Weights of a small image VAE: 3.35M parameters, encoder arch resnet.
Rows from block 1 of the decoder, named by matrix and row number. Each number is 500 + 40 x the weight over its row's rms, rounded and kept within 0 to 999. All counts start at 0. Numbers have three digits each. After the name is the row's rms in percent of the matrix's.
# conv: 3x3 conv (decoder.mid.1.conv.weight, 96x96x3x3), inputs 32-39, a 3x3 kernel for each
conv.0 128:489327428413459392464377490459423487451399421483440493506572495427425449493476503510485505497501497510497495501502503523538503494521513508508519514490509493474498507478506513537509493479505504468531480532493505500509
conv.1 090:547559535507618456511513536573526491551515461547499485546482488482522494517527540496520515480465506494490506486425465470275438482505532485507490475524500483509498492430499429434458521528535519511480462480492529514508
conv.2 115:461479509438418367451466543475440455398436406505467481501449468524453514498444502529500507513488505509500520527517513488535519515511506501502501507504501504498499504492487495499509486516522489540508463525505498521510
conv.3 144:502518509482570409503522508487381488426379537507450504508494475513542493506509521495501504501503502497503500506497517466446471515533511499519495506502498507500489517487510518530518487499486487522534474494514506477478
conv.4 084:518475552477508562475495530511439494506421464520479465553531511517446506520527502489501493467479499505486490475539499519497539513497518483481499501487479478505505506511520502523508511568506467486505486550487488494514
conv.5 101:521546464527484547486492570486531497519442544513502511521647459547560509485470494485510487505458522525506502527517567470377502508543492476456494496539481523525510488518455487508523512485505509511538482492502510514511
conv.6 116:467515491486494540461546513483526529531471564518525537445498515449570511480548523495517499488478497499510498511546521522472541503466491513519512505523526509528503503510523496499491482478502497424482539340502517528506
conv.7 063:487526498492558423514553535494503500440516499513524551469527533496469471530459518511521510532632541501509494512478505515574487497462501483456491456397450475421475458435458501618540485445483495504517479516496481499510
conv.8 084:517503478569520513468504471500488458435462551470499455542506546453467477451433440493501487508530496496514488480495498473452474493415457487489505491479496498498502518501511474434470523517474478487533433418458480388426
conv.9 098:513481457560486433519479450497504473487505498460546502553488500426521452477517531505485505509473503497505500482511515526521471478491508498514505471522511514514508515508508496572508544541496477488561508456554537512514
conv.10 074:551424545572426570529456535535512555562500553521528542504479488515591515449464434507494510486486502511498515521524546447431480503479505508526514517559515511523506506478512503478490529540526537508531536521515530492510
conv.11 120:494512483519461416518497482525438450469425495544457485436466501522484507512468483488504488480513488498499499533498507560533491537532527500507504508494504501477490510518512529543504537519514475505435504542466501494461
conv.12 089:500497504499493503502497508516510492510507490515492498519499509496513500498500496487477500472481477488470495495536499505440500494518495505531501547913546518552511516501512497470476512527507492502489506528501499491486
conv.13 093:455489421488464472491443464447544463506526467503481475507515486511544550529537505506507501492482495497483489512464495543574540520560504510501515500495504482503484508564515511351472492548549499518494519552532492498485
conv.14 126:499500502499499500498500503504502501503499498504489501506513500492492507504497504499493503484515494501488502498514499505485516504516500499517502524854526503523505506508506494484500499508502493501495503518503497501495
conv.15 078:548471571532433591556473525495527516456531544487502523528474495513550516464494472509485482509483503517513496519560528488520539504535467505521505519534511506498499547513504547542500515429463527512517509526518488490502
conv.16 117:488565433490581502496477534428525523446538512503417484449362431478519463488489479511515498503516491489493488510473531470464503518549515512515508508512510499499509550464502498486498490506499518543520524503489511487478
conv.17 093:508485502496549505524499528525484520475484516537509552482538512519470482548518512486479485490457468486475490460500460481481496478506496498490492490523497488501492460477471480523506487508508534514542490489475532498532
conv.18 119:465575453502526458525418561494504497467477517526452481424286429519524508504428479502501500512509517506502512494482509487361483497467506510516504489497496486505488500485479478355439471475446488546513500528489488432480
conv.19 094:508502504509585501511489482509484523527515533507393499530463483478479499496409518517526521493459499512534519498480484486430497488586496514508521517575526485469482506586524496427482465443501518553523512591552515513500
conv.20 086:512515517506556510516511540517510498527544512511515512520432491510552472521533517495503500522480468488492491484515495512476494523524509508503495492501520506508496497506525498543475479493523489507480522459486496494468
conv.21 117:505500535521602504476458540544612520536603526541520499566605593559535567514464516487494503486442509485473495476515462492503491459464440501509492505504493509515482441497453475433438429464448484454486518473523472480487
conv.22 113:534514452494508435509552498526389501549418488490497501492500451500527500510539506512502515506500513512492511472474486491460465488548514512485514538527535502503492504506502507503470494502507557481517589557563557576532
conv.23 102:497358576499498501477496499515366530355544437428443436530590503525495493517477499476425454509543474472490474437498477563619535532520493494507498495471503509488492518460493578619543506536506502571521453554452444463456
conv.24 101:468497571486470580470475572549467506475498462506449500526513536444438520422417467483491462500543445501506486478508501499558420494494518513494503498453497529516511462506473465461500496484484482538522509529468508460543
conv.25 094:511512505479536487487456506521492513511530511532499499512565555464491422477439459506494500496511510502494484478430456461527465504483509501501506496497505486505510506483483503440428497536489499525519495557523498490483
conv.26 098:484478482546463493486499485440480496479485526472503494540467503514535516447494472495496499508577528491523499548463553524592525565544536503497488507465494512503502563540511547523512512514512490478491493497477511507493
conv.27 066:470561455489568454516564466526532538505520544493461501457463478549484472523494433484458471464441449492485490494518478477444475490470493497532504514588530509523511513520498459500472560450491493575523573603582526587526
conv.28 086:492531522481442539524506504542515523552485521547523519436460432480585481466524524505522496498494500509519502522557510523444536532552539493481486504522487493490488510453492548580525513515507517478531502471502495495524
conv.29 098:531482465513411410526466483504474462452486479493493469480531529483460459491516452488501484497563490491510505522480532473560523489530483497491487496488527495511514499484487510521460521466460493501499486516547498520505
conv.30 085:478415503514504545517476494519410474470558445533510501508513491475484531515487494506507491452383472508491483537518519419393490442392447503499514520522505491512508507562514412362473453508496482525479542608471472475473
conv.31 069:522456453497456370487454440496483533478449483465477516557475534474517456472418463498499501513503531504514520531479531503494501453508446501511500505557504485498485488478461568561524494473495544523545499525503490505503
conv.32 118:520465592513587422534442514520478507429527460520485541542547545488368442530573553494484486494505491498475510500565510496572494501529486491488481514502508512497505525598515521545537506517526512495524508501471511529508
conv.33 086:503602557535487572485621528482526487557414507490465472529522502488419501459560489487514478491439480504511507529528542555503491543519495506496510478523500487484484534567498515471487483487507484486525464509501493522491
conv.34 095:480477474484558460464479498493481488454507516455448480521495541474409481510452482505512501509514508512499509480393513492532486461423465517518505504469489507503501503597501459351493494518490482536473508539502495516486
conv.35 072:486542502496548476489510504508518548523467487490459535502477513531564505472504475498519504551692532509537502493478498534565501507526533505500497495437509520474498504417505582681532516485513520515533527470555549549535
conv.36 099:503504507498498499491498500504500499499503497502490497506511504497499507501496505497475512475452487503480505498532501511443513506538502500527506531800534505533509506498509496487496499513505491500493501521501493497497
conv.37 109:531557555509492473508690531490529559457520489462620585487489509489462450504587508490489493518511503520516507498484471501346459464466477493490492479510495508496503489471474553485528509502497512487507496494514479497502
conv.38 119:482416446471391382499444419493536496475537541523551502497547593554432518500471484488502495503484490532505503559543514520574548552536522517522511505502502504496493469467499475492511512485469504538495489571522530520505
conv.39 135:534457555504535525537564525536478489515606534508513509516479518497522473553545548487499505497515513489508495477390493431303448457329495493517483508526498486506490504446469482282448486488481468524522476514509488461490
conv.40 103:529507539506455482542437500546488517505471503521487523500529508529389491506459514501497507497521510514495492470479473490580495481421494499494502508490512485495492508496499456557538492459476492485487518518530520513531
conv.41 112:502502500503497504500497506495496498509498517500509505497493499502502495503511503502543506524857528497522505500481503501539499492474501498483493485489479500484491504520495499513496500502503521517522514492511512503509
conv.42 069:461538505468547476426496431505484535507501501467473478482513514482446517495503523481433495403348449495483498453426457455394412452490458492505494518580514500522504470467481458469468454449456466477466466487469454475465
conv.43 111:500421376423314387532508484427461440462374395481487474500527465557480491470512494512517507531514487497488489554528550549570541535557551498496513492520502492504500519544533522578553529550515551560502510553482524494498
conv.44 095:496500507497461516493499532503534493498475463481586507482532525530511502504597468490499491507574502484487487495505504501544494519360527485482477484418476506518510476402451516544532539559518497475521506488484506497505
conv.45 083:492507484494511468492511498502514502489520505498490491503514496476479491496498500503512512497568513508506512493510484510508515503524507498536505542820546507547513505508509492478499489505498491515497519559522492508486
conv.46 090:492508493459609433499503497479508500443602523490496512501471485494570501485509481500515496514541506506508492492513522504604517520490523499505496497556486495499484492499499503602523479487489512592544534670563512549533
conv.47 117:569479540561539637548497513596571533623659608564532519547615613614585602563453514492489463502486508514510504495468483509456479485427473473476470498481477475484472465486459545562510475502461444468438477394427498512533
conv.48 088:503495484510506496509495499485497492504500518494508498494496503503505497503503494506547509537909539503531506514458504504555490488459498484455486454460457487466489497496484508526493501482496505505515495468498505496506
conv.49 101:535605529559476528537555488442441447481452503454481457488526397544557511512532487502493486504510499499489482447526478453449483508495476496522497480519493490513512526519526466521465528549509480509514459536489465464460
conv.50 104:529499520507553457517568512557529598581536482563536547514636528480525546504450486490511519490451535502487503486511456446526500496516479498478526503478479478502506446476479478373526464493484479432494528447545568562492
conv.51 085:506491509498477510502482497513485499494492496501484494515504496495495499503488500496469504464422478496481504490524504489402501509549502500533499536788530507534509518491511509494508497510496489501484485508486486488491
conv.52 101:563512493511695555562514489534569474599523517567539495501506538518522504550490539476478478489489477500479482499518504485484478510504530491509486523486487502498490527465510495488486483490507499505490543447477448507503
conv.53 097:520527520517579495523461495502493457485556554448507463537491533484580503491461482509541509532579532522544520547472544507480515498478509494514507498551510493504490512474502532434485507510473510578538516535506548513537
conv.54 094:509425518483497404482473445492457473534517451511467453537547556493523501496419448497524496495438493517488512515565522534529542493584475508480496501508506505509506492565504491341416472512484534427468535538501518526508
conv.55 101:546456527515515531478473522529404427458467482495414505513489482510471464484452474492490498500492500510547519502506501499305450474469460497479496501547513500493505466544517512482503473372462494546475496512461478507459
conv.56 118:461492472486489431449475481478540477535529515493543478512451494549626575497575508505497486512491511510508492545615523571586540554548529504515511499505515502496512495495474488550485514550503538469531531353527491503491
conv.57 088:501485464487414458496482440496519491478495486490502500505541499492449504502469497489493477473490513500506482512472511483495493503479484483487504503492470485500495501507470479456513534528479522480503518470491500511523
conv.58 109:492471450535353582472530514527625596646537613550688559526630602579578656538535583514499520507480497501492499480490491455417460514508508511499499494483499505496498521469503533492515518517522512494462488482431502475509
conv.59 085:440568446459670383448582440429545471454637528470508462534594539471422451554487537486466486478446470496480491486505488503488508518503504503514507506513512505509508490538522477504497483466512495575510526569545489535500
conv.60 080:504501519508501523492493507503504501492517499495494500500506499487499512490488503482449490439434464483452488489529487477412499503531499502538507552855555508549514500496498491486487492517499489503495499533505493496498
conv.61 112:461506424446508432468482424478485486395451468497506501505442503411427407451449427509505495504459495507496510501451456496454501477468499505501495490516501496511505475507519531475501509502476468449517471501523543567530
conv.62 096:517453541443489557514458566532534519510549496582474520404477487556452522543490479496531491477515491509501490478447478451511523509505513506503489528481491496507489502516479532414458443451492511567459500546473466517490
conv.63 088:521514533520574457521556529466550524451583492482605498427456449553468476531539492501504511511521518510506510513478497532519506508498530497505499487524504499503486505544486517593536516542492537564544578610564524555526
conv.64 115:451572421467512435488553440486551470521494504490490463503501432527546540510541556504516521496462478487487504472470499522402435513500511475488491479502504473485498502448497491518521451512492451538513463514467460471453
conv.65 081:504508494505449534477550464497494509493431519478531482504517480537521517471424449483508488478598481505488513514418473474625466492394501515500523504410529474496487494508461497386438549623530505478527492529551498455482
conv.66 099:446479523465495512460483465518556498539545527495492523453356460463499534493493552494487487490450479492495490483491490470375480483521486518517509514543502506513493543527484519366518500439475487505532492477494476473505
conv.67 078:469556466454560387464531498475503513446514465486503483492537500512435528546549551496511502497537506501506495483443483487521495491440498472465474444470448472453482455488462431485450447525466483501487464503477473475480
conv.68 092:503596531615472615467561513453442508518441509429484469471524499455524535468534481478468480515515489490500486475482504497496486489471470510491499466535513512495487526502515484521495522513508514526511506544503509456478
conv.69 100:529399517473392381504371446435467489319475445386419485490536580520384509476425425473455481524476486512485489494507490541576510475496488519498504527551509502495486516564513496525483494480469506514521517596520459503474
conv.70 095:489544474492573501486550477494525497508590504515542481542552504501557488508496485489485493498517499485488485490510480518476505511507522483503479497500486509492504501462493594871555509494494476485485526493535497515503
conv.71 112:493498498495497493498498497491507499499502503498509497489498497504495502507504501501531503517803527499518500507479500503545497502470504499483502480473484501487500496510492505517511501488501510508517498488503504503505
conv.72 109:475431562476467579447455544500567517532498434560533543502475501431450488577532515510526503518467511502509515481504534495423491516502504514493497506508480507503510515561508546476457462511516569406468500454433545509536
conv.73 121:457490439490522474526510530497448485474531522531511520504558557525482492489550517492488496490495486500500493465489480503445483514509497503500503505508503510502494485449477498455465529536487486497476519478481540475498
conv.74 097:461497448498545513457568485444506472474521513458522481492497469493597498506519490498518498514465500493497488538515519517437501516568514514493492493507492520500505488503508538449468506550523508504524509489502500474478
conv.75 133:419442375429267451421465385411450414479340403435497426441411441466528461461506437496508480488535485479496497523521540518520505534516505492501497503512503502516516518457519486508497534525516480478496470514479477463478
conv.76 079:468536451462581376480512461478478453431542449502487479472524468442377432562479540499514506495510499496494499476480462532548519517502513478486480480493483477476487517582513480543527467477488483508478470485482479483489
conv.77 077:495519510511535475512454530486530504511569490528493500490476500472464485543570549513487508507388525491507487497564523523384535512581500485516476492579468512495499492488526494607554454391467494532497539520496512587519
conv.78 115:475486311413510250476481400512408488507321442512478502465482478459498518495437462499510533505490513503497515504505498557540505513530500491492503496503507501489500459476510502515487485525514500498516521457445516503498
conv.79 106:497589531500545471502548521465519538428491517468433496489562548453412493465456480514509492496478497507508493488422493483430468473473470490495506494500485497498501504455505454419502470472480461496451460464466459481464
conv.80 120:464500493398517374482504512535500515451358516508519519456485475459483459487481458493507513502504510494501499521515550526525542530531509491506495478512482483492483512527502506538472522516516456509508440522495516514537
conv.81 116:498505498497504488502501497499504496508499508505511495488501492498499505499504504494522498510763516495511498490471486503550495496470487503487504498495493504492504493512488497503497503496500509496512497484505505506508
conv.82 079:508486506520492530515506524517490513525458519500493505499485512523497490515502490498531509521673536494520503519459515495569485471422489481417480388269406475404471490479475513537493512472506496465501476445479498485500
conv.83 096:587456604495570625547493599548466493569498463518452548497485449473494518522545506477513502503509493507517501494507444472439485478442492492490516492525496491498494476492504412384517479443521513551494520587511471538473
conv.84 106:479622513598543593494581551482582542583418508491520563493498497442503507468547525519516535468498532501512522481508513445484489491496468489484506509489483490487491501437526505432494492470505508408457543302475535585543
conv.85 095:546508584498537580529529536529512477491511497509500534512543508558583534473564488488494501494498489497505498560494512520489509514528549498477481495517497487490488473439481500553520512447513554525518564445482513524530
conv.86 086:491544505487609459484583505474471463480572506499520490428421427502532437510534480492509509517533529515542520545539519498532502470486471501523507491513505493505506448474444526404460492530470491558511549609587512555539
conv.87 068:520531476502534458487510491500518539498563519498521508496461474479458496473487508470430493457420505501494493504513455457444465515522490514551507531585529499525517492439528542574507477454483506552503519577539497567518
conv.88 099:464447538480540456518513438494442499505595463500497494454371533450411477518527514517485510505559488487503501454448432537602521487437515516529494513461512472470479511443535533487498506520506477511459516520496470468480
conv.89 091:507570511543477525498584470516605494609451505478587440477451475515569453482480459512506514527534511480476493483517524512539502503499546487482482476452497514492485476446476511527508538503485484469468543431509514559527
conv.90 131:489501479490475461505519520537520519382578530533515500513484536501504495511507498514514519509516515521528519492497495444457496489452500501517497504505504502507498501490505425392441501482475502543497500552496528465501
conv.91 086:556417545521384554542416534538440531523377501514471538470411456534620536452460457521534507531562524508535511516508526488517484494515507500495500499497494497491491519457483526494515549512502543510524498458465518479518
conv.92 092:503484506542463514528528510489524493531489495480510507484435429537488549535537526502502498507481499489508505510552534516492528494497499501506513489509511497498490489511507499554539491460499519496515494472492503530527
conv.93 099:547496582526572517514558535552454537503487549494509530471451499488445454466481502497513516518520511502507504483512495449388449478458489497496478507510499518499506482420463504616526514461436506524533495475494510483494
conv.94 099:510557461547521543512582490505538479546514558484565494490491483530573569496541539503515498482528492494504503546538501493538513513514491504489511508455508494474491521483503505557529535524485562502499574466472517514504
conv.95 096:503475510502416495511460533526472506485393505490463516452442495496444506492512519509519499485466495514492511530533518520527519497517486499474505507504513494517497508619517454473480489552503485495483507542485485480477