config.yaml
model: "image VAE"
crop_scale_min: 0.5
horizontal_flip: true
bottleneck: "kl"
decoder_upsampling: "nearest_conv"
residual_init: "scaled_by_depth"
beta1: 0.9
beta2: 0.999
steps: 10600
batch_size: 384
Rows from block 4 of the encoder, named by matrix and row number. Rows with one number belong to one channel. Each number is 128 + 24 x the weight over the matrix's rms, rounded and kept within 0 to 255. All counts start at 0. Numbers have three digits each.
# convs0: first 3x3 conv, stride 2 (encoder.blocks.4.convs.0.weight, 144x96x3x3), inputs 72-95, a 3x3 kernel for each
# convs1: second 3x3 conv (encoder.blocks.4.convs.1.weight, 144x144x3x3, transposed), outputs 63-83, a 3x3 kernel for each
convs0.56:125101149129120158132127143120123133096108128096110130132146123152104139148095155122120115150122131107120080129107143154141149152108160118127104143144074135153054123136118131127116121136130118120133138114131139143129123131119102170103112156105147115119155138137108085128155131138126131127084121115142135153124087162140089123142139121119130108149148137159101128142014175148000147122117125139142123130133135143093163127140117078144085120121130130075147133080150111128114124151126104128078139157111143131091128138072155137144113114107100110072146117143143093130147108127130140120106117120100148140160163126129118140107120120129121112138138127141154129
convs1.56:119149149138113143141076136110119121071174084111110110137145110091103152119104127111040125106000122115117132134146123173119092148140126136164120149092109135138115129111118144132103106116128156150139138118127119169168111109090096051085120116119107129116113125114104129121132125142104132122134118136121110117120130111104137104123129109154140134134124121126125113164181118122157123114133120114129113114131123106155120107168156134122141125109121153123103129117130111134117112132116115135128120138125143119138130136139135166144148164150129175129110136100127147134122124107
convs0.57:125129130128134120124133121121132142107098123106096116131124137141089139140090149132136145132182179147187177119122116124128134124103134124129116135154126137164133138130116134104116124102137129130145127137131136155144129133114108124087130151115132128135140087108128082096135135126133148149127148141137130135125133158130117134126133126133116080143153102126110139129133178125121151133112132132097089140141124125123137119140122138160127129117136142110170123067140124142124126150154120159155117115132140139146125130135112136122136130119126125113119134139131161165133144140126127131128145130152157148137131133129152140139143139134109120131152148138152147
convs1.57:151177122121170133116150103137127119105220101123128134158163149145116157135151121147121106151112145139109114150139141118127141112131119119074105145021159107126100136134126126145139124147132136117108142255133140121146119135090121161157129129146139146139145148145137146140126116118121120107129147153122108114139141124125152117105123115108143139116123123143132131146111107123167127108116108120127122114123113139147151134103103115116170123137113104160104128128140107116110122128125115121114120144127143000126121139106100113106094124153128110097138120129086123117114156145
convs0.58:119082139108094165113084133116127151132127141135129138125147130135159118095125098117138144137090151140155122131131151111135122137132106126125134118108104125146152138109136141136103138150099116116128109132119113128097123118123118156052137141116113132123137135060143144100130105104144123123129093185110120134149173164132112088110085103131137101123118121148108116048080155135078155117129131129136112135144137109135114161138126112131101137126132121122167128103130101114110118112104135110130119131120113155103093155146121139126157173149121154089128127150099111166126110144125125141142148124118146113111120093127148114130144180123114110119090103113137141
convs1.58:115147135122146104122132109144140124156123037130119111127131118091045166133140117116128121124117140126136109134129123162085154142126135115130126076163197130153110135125126147080142136139128124113168126112145184130115131115135124127138138142161149154156156154160150152155124122125120110163122144124136127121156129161144149117127124123132132136114145120137126112143146110128100116121115120130128130123116124125151127136128113126143125139127143160069124120100141119111116128125129120114122123134130107099155125129119129135126137127159135151146156118142117148146162105163
convs0.59:163166135197179161200171198129115102120138104144094102102100133074145086085072202130161096158155150121179164099133111086097128066132096110134153104121151098131107119114120106067079117092108104109113126112141117118135160119141148072195151173142117091093185098125147159162164142145129148157158148167150099105157122126141038156102131128080069110027198143177140171112126161231112199124140141117131144119146151106164108143061127089206117105130140111133116133141152163172120187172161163210191126141152031154203113157061160153107133141144064170173142108115148128114155121118140165140102077153098151127064110097060047081089023072162128145110087095152106114
convs1.59:178190128169182127123128129121156137117156099123163092109050075144134097152170143135151141125090112137122150146172112126142142146147147134093109130090169092135142134134147153136144148136137124160047154130107132013201082132108115075157140127123115135123123128122099118112091123084169000141096147067098150148119145145142167169110145119135150125129163135113145105160138196137131073145163151153171161139162148079146055081000102030012043146146107128104069120117104146165153153171162138160146124118134098128107120115129124039085026088000071016049167128145112154181169168177
convs0.60:147138128137130127148156116131134136137154142125149145121125131118132102128158112116124097119084108129092120104133147103132137127141127143123128141121139137104120122128142122132131121161136131125112126108118150093109138110132118115142147127130125144151137146150130172152126121120136106107138106112135130120138122149131132121122146139138148158133137130121111120120095107117110137125127158133132144118132141149136129134112135120130117125152097125164080122168124119139119128140117142093117122145120133136126126117122110107124138111137134121129126144118130131113134116127144131104143105116135096113126130147144125130142105099143126124131111101126113127
convs1.60:142159126124170145114154133135140124153051150135152152117099128160082057131128101116120143124138104139123127120115127129110107127117112098128116130163113127138113122112121139108121132131118160134145152112120093117141138129129133103108130132156140144139138144139134139135148114145121153138150118143132114129134117154122122093131112125111115127122134140123134125089069179127093153123127116126132122118123110162133150095119106144138138122130124129121142130116119120127114128135123117125113116103130141201077118131114096111105121150128099150121119118111136143087113130122
convs0.61:166173174198136158188146143126117124144126114138111106105113133065110113109148147116125118154172158092132098119082102144110148140096131140161140146121118144128112110108147129110138123115142138111112167135145141124127135124134138132120133146128103097116087064102056099110135113129167160134160138103160129161131123151115120144087135114113176098062146090131150118161159131149116126118131125123135129137141132122119111130126128095180106138118127132109125120123136100124131124078136081027123130123086122122109167134062090123117100132154064096120148140129146129124139118133134136142120077111134169139130161173154154193090120119133139139127129113180171141
convs1.61:161143116135123119155124147119096148148109195140110162148145128089131070097110121135139140170082116130139132128130129129160087124116121133140153111138085149128155123137136126124088130119137110090158131122171049092060146158154124156092137152123141136130137132130135130124116081136133085107161101134127127145121082128132147147114130151151121156115125138133149134109110072185142132140145140140142138135137135142039117092100159132113158123129142133137138124122147141146143141143139136139136136126120117112123123123144133118099123144061084086066127146150151205183122164141
convs0.62:136129127120133095158109110122127123125140118144135121136145153110163167128128107131157114116108073133147138133151130130122094119124152122133125128119119117122118111113138124120171113075145117121126124113127125117137121123115132129142144116162111138116128136143157175152132130102102125122134135117150105139152143087113108100121142139112101127140094157139117122110165121107126077131146132132114147124107118121136106132118033138113168136136143128159117123144110134140117151108114163159102120130168126110145115090168132130126157131087176131110122117119129144103129167138136148170165155118085110167128081085128138177144131129143158165117109150112089102
convs1.62:160169159135123129124110127120123142111100135119150123109091125154138118110107142137124117140151141120098102135126114124131139132138122174149105173164094135125080141129136126131142134140109127087152094111115130076140127114116136099096121133093120137141130144147134149150125144113125138157122121128110120112106162083134122124131149112104113101148125128108159124136101148138155114124137131123135133127141133093148152120112139110110125124069139101066140129131134121133130122133133127142137125142111113157103127126110168159127143119129153150131152096114119142120154136168
convs0.63:135100123137122114119120109135132122121136118102116126138138114143160115126143112150147110130136122179145137121124135100106124133118149139116123109110129156136117138132124171164120115119094149144126135136152143129135147177164135079121129137143117116167130117155128173200137111137158139153183136168136132094157180110127120105152169179143114162127138143150116128124151119105095111125123134113104114119144128126145125149106147146145170133157124130157112114118108132133123141132130155142098106109143083097140149133166127096153132087132182150177134149137115129142146123133146144135104070147132146135149164136178148155153134158111102143109095129125124119
convs1.63:139120093149146140148148131123121097127140154137155136124157179180094152177195177129109136112191115134121121082100102118107103102118102119111111172143112162106117126116116120136139121137148110153141100114102069096119133149115119116118124125111063067068073063066070070069135121137109152139132111126135130139131145132133159162122109135119130140123121118122108127116148179138116160110103105116110111120115118159149127096131096111065126121125118106098123097128115118108109119111111126117120124141149126146122120172135126136130161117123131151109110129136137160124112138117
convs0.64:170163121155154127172130124122133144137141150119118120128134144116140154126138150152130142140151137112136131106160141109131102109146112146149145122129116130145144133137128135141136131127132123123135126120130118120122139154157107124130131122145118113134143127098169182163134128122149154181153177202103114123169174195138144143133100140102105113104094133132114131150105170132120141116132124127132120123145137139113132120152141133145164126129136125132140118118122136145115136159127165165137121144146080110100132166175008000000057096090000003000108099113115123133112107120136159170082098091172177189125125127111133135098143148164151149160125124169171158
convs1.64:128118130124106116144120134118112121130135149125123132127121131137116068120117101132114119126107127144137141120128124121131105113114101138113138121130087140127124117124138128133121122116133034005101084161123156172084169057131068000034153045140121128122128130124123125119129123136111093105132120117117129128122155145119136131171180169162166142158146144153127153119155116137112132115119115114119114116118113118113152137152152130162139131102129158155123139101125114118113113116112115118111119125115113131122116130127167152129164131141144131125183161189126073123189152194
convs0.65:126118139135135131140111169121124122131113130139121125107090122109098113139125165110133147132139141090144106111088114139140128151179145123129122136154118115133113120121137130149140111109118134122134114090108127123118153131130146161141152106121129148095146166118146136087140152131110087108150141134133123157117100141134143149135139130142165133117128117139131137122113127136153163135132129145156144129110123147138142121116122095123083128117133125104130145130149127155151109125144123124148130126112114171085131153085122134135107126106119146126138135130135129121145149135113088109110063123123126095128135138086084085125123113114126125138153136114118114
convs1.65:128144123127117108099100120125123138158175164152137125147134124100125120121103119138110134157129156126129134129124117124127128132141121131097105139088119122089131129134133151143136150148145134143174130072116072085085114126147158151149128124128153161158163171167162174169124115130125097117148126126142122142127126136138119119121121126133124138133115110117133116123109108120141133114128116121131121123140130137127127126059106111135125131110126112116107122139141109123109117132122120140130119117117127114136127120133136129105149153143130125126129130126135105124115102079
convs0.66:113131102139128129121130114130114122124082130129111135124137135141124185122103130147136154136128144116149176131124100117126123121121121134124134137153132136148138122142118157129130128110109122111142129148135137150136106123120098140085102128109146117133129091098137097082124126144152178106127134112135100124125053137156120117114122107085146080116112090141130128167074158133158133120129107133174109120124119159111116109115104136114109134099146140073166141117152118094131133156153121139134120134115108145116140108143142114138135111133142107123123123134140127144144166169122096132093119114145160133128130149161127140095130118138149134138129111119136143
convs1.66:128138103124132096112124125121107140111185124123147134131148142096129188139135138111158145134115143115127141131152134164130147118101132134136117158043129144082099113132127118152124113120131156137070136042080100131147129143141118154135108116157145151147145149145139148144119112128070150139129121087151122151109153158135107123129131137128166126143117119113145143149144089147122111120129124127133125116128123132111115090124154119146120128131133124153100135116142120129122125134126116131123116132099126097144129110126163174166181096124149110172092141129183131120141094110
convs0.67:108131127147153118121136148115130105118157125116128132087098123133158104123163106141138105123146134154083106145167124114103115128106136129114141107111146156133151124124119133132123117133101142147132128107125119126153155106132118106141161156151140152136121143134082121129136113114121129110060121102103096106146233103093093104142130137117086131167160157105116122136145077111117110130130135114104118128137127120137112124151127105085140121130120137170122120134112134116123164094075109106092141155129102071163131070116122128107124101108141143168110122124134155160122126148129177123112058146119137138112123127136138139093143104135125150142120144138115116
convs1.67:149132118128124118144129107131146132093074133142158130107119114173116090128122148118127141111173122138138134120139122117143118129130143136156156142167113131099140124130126129131147135134134176170124174255172147150176122144144089104113122094100135134132138139131132131126133127112147067133117092113117131109129119127116155142123139131119131132125147150131131138116115137121121103116113107121120116117109105150153155146146132137121150113138128116107149126116112115116109122120114116110105119128141127150101123149122107126115126154124133157126100142121123160123104166140
convs0.68:109126145130134139118180129116143103123125094128134125153160139159148076137139155081102097126143079147125097122135092108161180109124152142108134139137164136113133127093124127101106133120116147153119144153130133141148119124119125101123137116080134167102122126147111082127111101218148137121186127142106146168107130058114133143127137119120120140152146115097124114146158079123084142132111140122131120121119105112152058158113136127093120135142127135138131123112149120098133136132067128129093138098109094105166137126131106181159119143145138184177126160133132133151135114127156145088108087174125099089059100139111114091154113118108090107132145114103106117
convs1.68:124122083126120108135121104139129135112104124147143130101084145098135123121112107138093113132116117123105128107122100117136104114106094118064135133149099114087155116116122111124126132133140166210143113163133028061156131108108126123103138127101138151150150161157154160157117111108128054119129113145118129121131092139151137144107086103087088100118108131144101095130117095143135110109125119123138130119135125155129147103032126130117166120133136085121147131141133106123119119139132114134126115127131142146126115126103114144126132131138124147141075079075086148076090131118
convs0.69:101106104113145120140182151137139124132147128131147142119133134130154123125142125130141121090112100157148148156120118115101121126128150129122149104118124124115120131111131127129135114108121133126123114128124129138133144104149141104180142135139139148145110103112166137147093123123151152141157127148115114101144159133101115115147127149122062129176138135117119118099136106069110119134118139128118130120113113131172104143097160153108156129142125125150119119134120117123101115105069144129103131134140131132142118119125110118108153120119197159155128131120137150140141141142156134112131146150100103108098116113141148153134119086116127135109131127096112111
convs1.69:129147142126138097126149091119116116088000111119073114134115126134115124120098124120123111128114117116119114132133143133161137141140142112131131165175135108141165130113119100129153129124127148122105141151160118122168100112104097091137089097109150151150152154154157157157141114120139093131128112133130118129113116130124114102119134133092132113118108110133110124142149122126147136136132136135132135134132135121092117146124131140131147118141134096073139116149127133129134134129136133131136116124127129167117127141125109149125132168154132141137106111119102162096103133135
convs0.70:131129152134160130148115122130136122130153125116133142142167173123180058109138132111111059127128132176131114130123135135112166122118112128117124103105128133129105116129114107116085104135137117145125125127167134100112148129126148109146108146160105128147144121161139162168123088132132165150132158155136146158157138098137096122115129124143101159140115113133121116107136080130097115124104141124106126124149135129154104150149164119161115125146115124167110118119121118114128138118099122093089099102133143050153129129131121145132161152141159117076121140111114129130139115120140177148125094141137163167127122156173155131124147134135094128120098122150167157
convs1.70:119123117146136126129121104115154103119060114104118116133159141140118112110142127136119104050132079155167137131141140140147129120137125137146141072122077123153129133130111140132149110138140138205141119089115192165126111128104112133129119091126137135117139139123137138123130152145134123130095137108094151129126123141091138085101119109135062097117181131124127153136168164117173118123128114135142128130134124143160144153099114135156140124122128144186198108094127121130116135142130128135126128122132119139107118143119117075084104112168152122123123091090092163123128122145
convs0.71:120161169099116147097139137129143140138122111127101090130128142129122124145111157127107105103126138122163105135125136147162171106071117108119125117127117134160113132123131118097098149139148146148134135121119155138122148133144115089101122153112123140133157111126124165178096126108133148129136153141115146132140182129124097103167135133127116092144184129107125133150123123125111110106104106117115107141165135131145153146089144126186121133131126133133134132101145108124085107146170116107157094086115139109083141163045097118100125137123065132064126127135145168156145093097142153128108123118114133142091147122172139154172127152119115110130115125179165140
convs1.71:097133128115113126136113127120138137142147141102116139127138136099132115132111129148090114154064121151159137130132120117123128133127124131116151136148131136156147131125131145140110114118138138131106137110097082118082152132102136135100144121133132138131135137130123127119149117143154064096146124118120148141127125130119143108141159138178157177119154126144117111125145139147128115111123110116126112112119107159125168106118115132102136131117125100115146121120122111124112117127114113122109123130133120112116111153131105144093110155156099125092109140151147204180112197142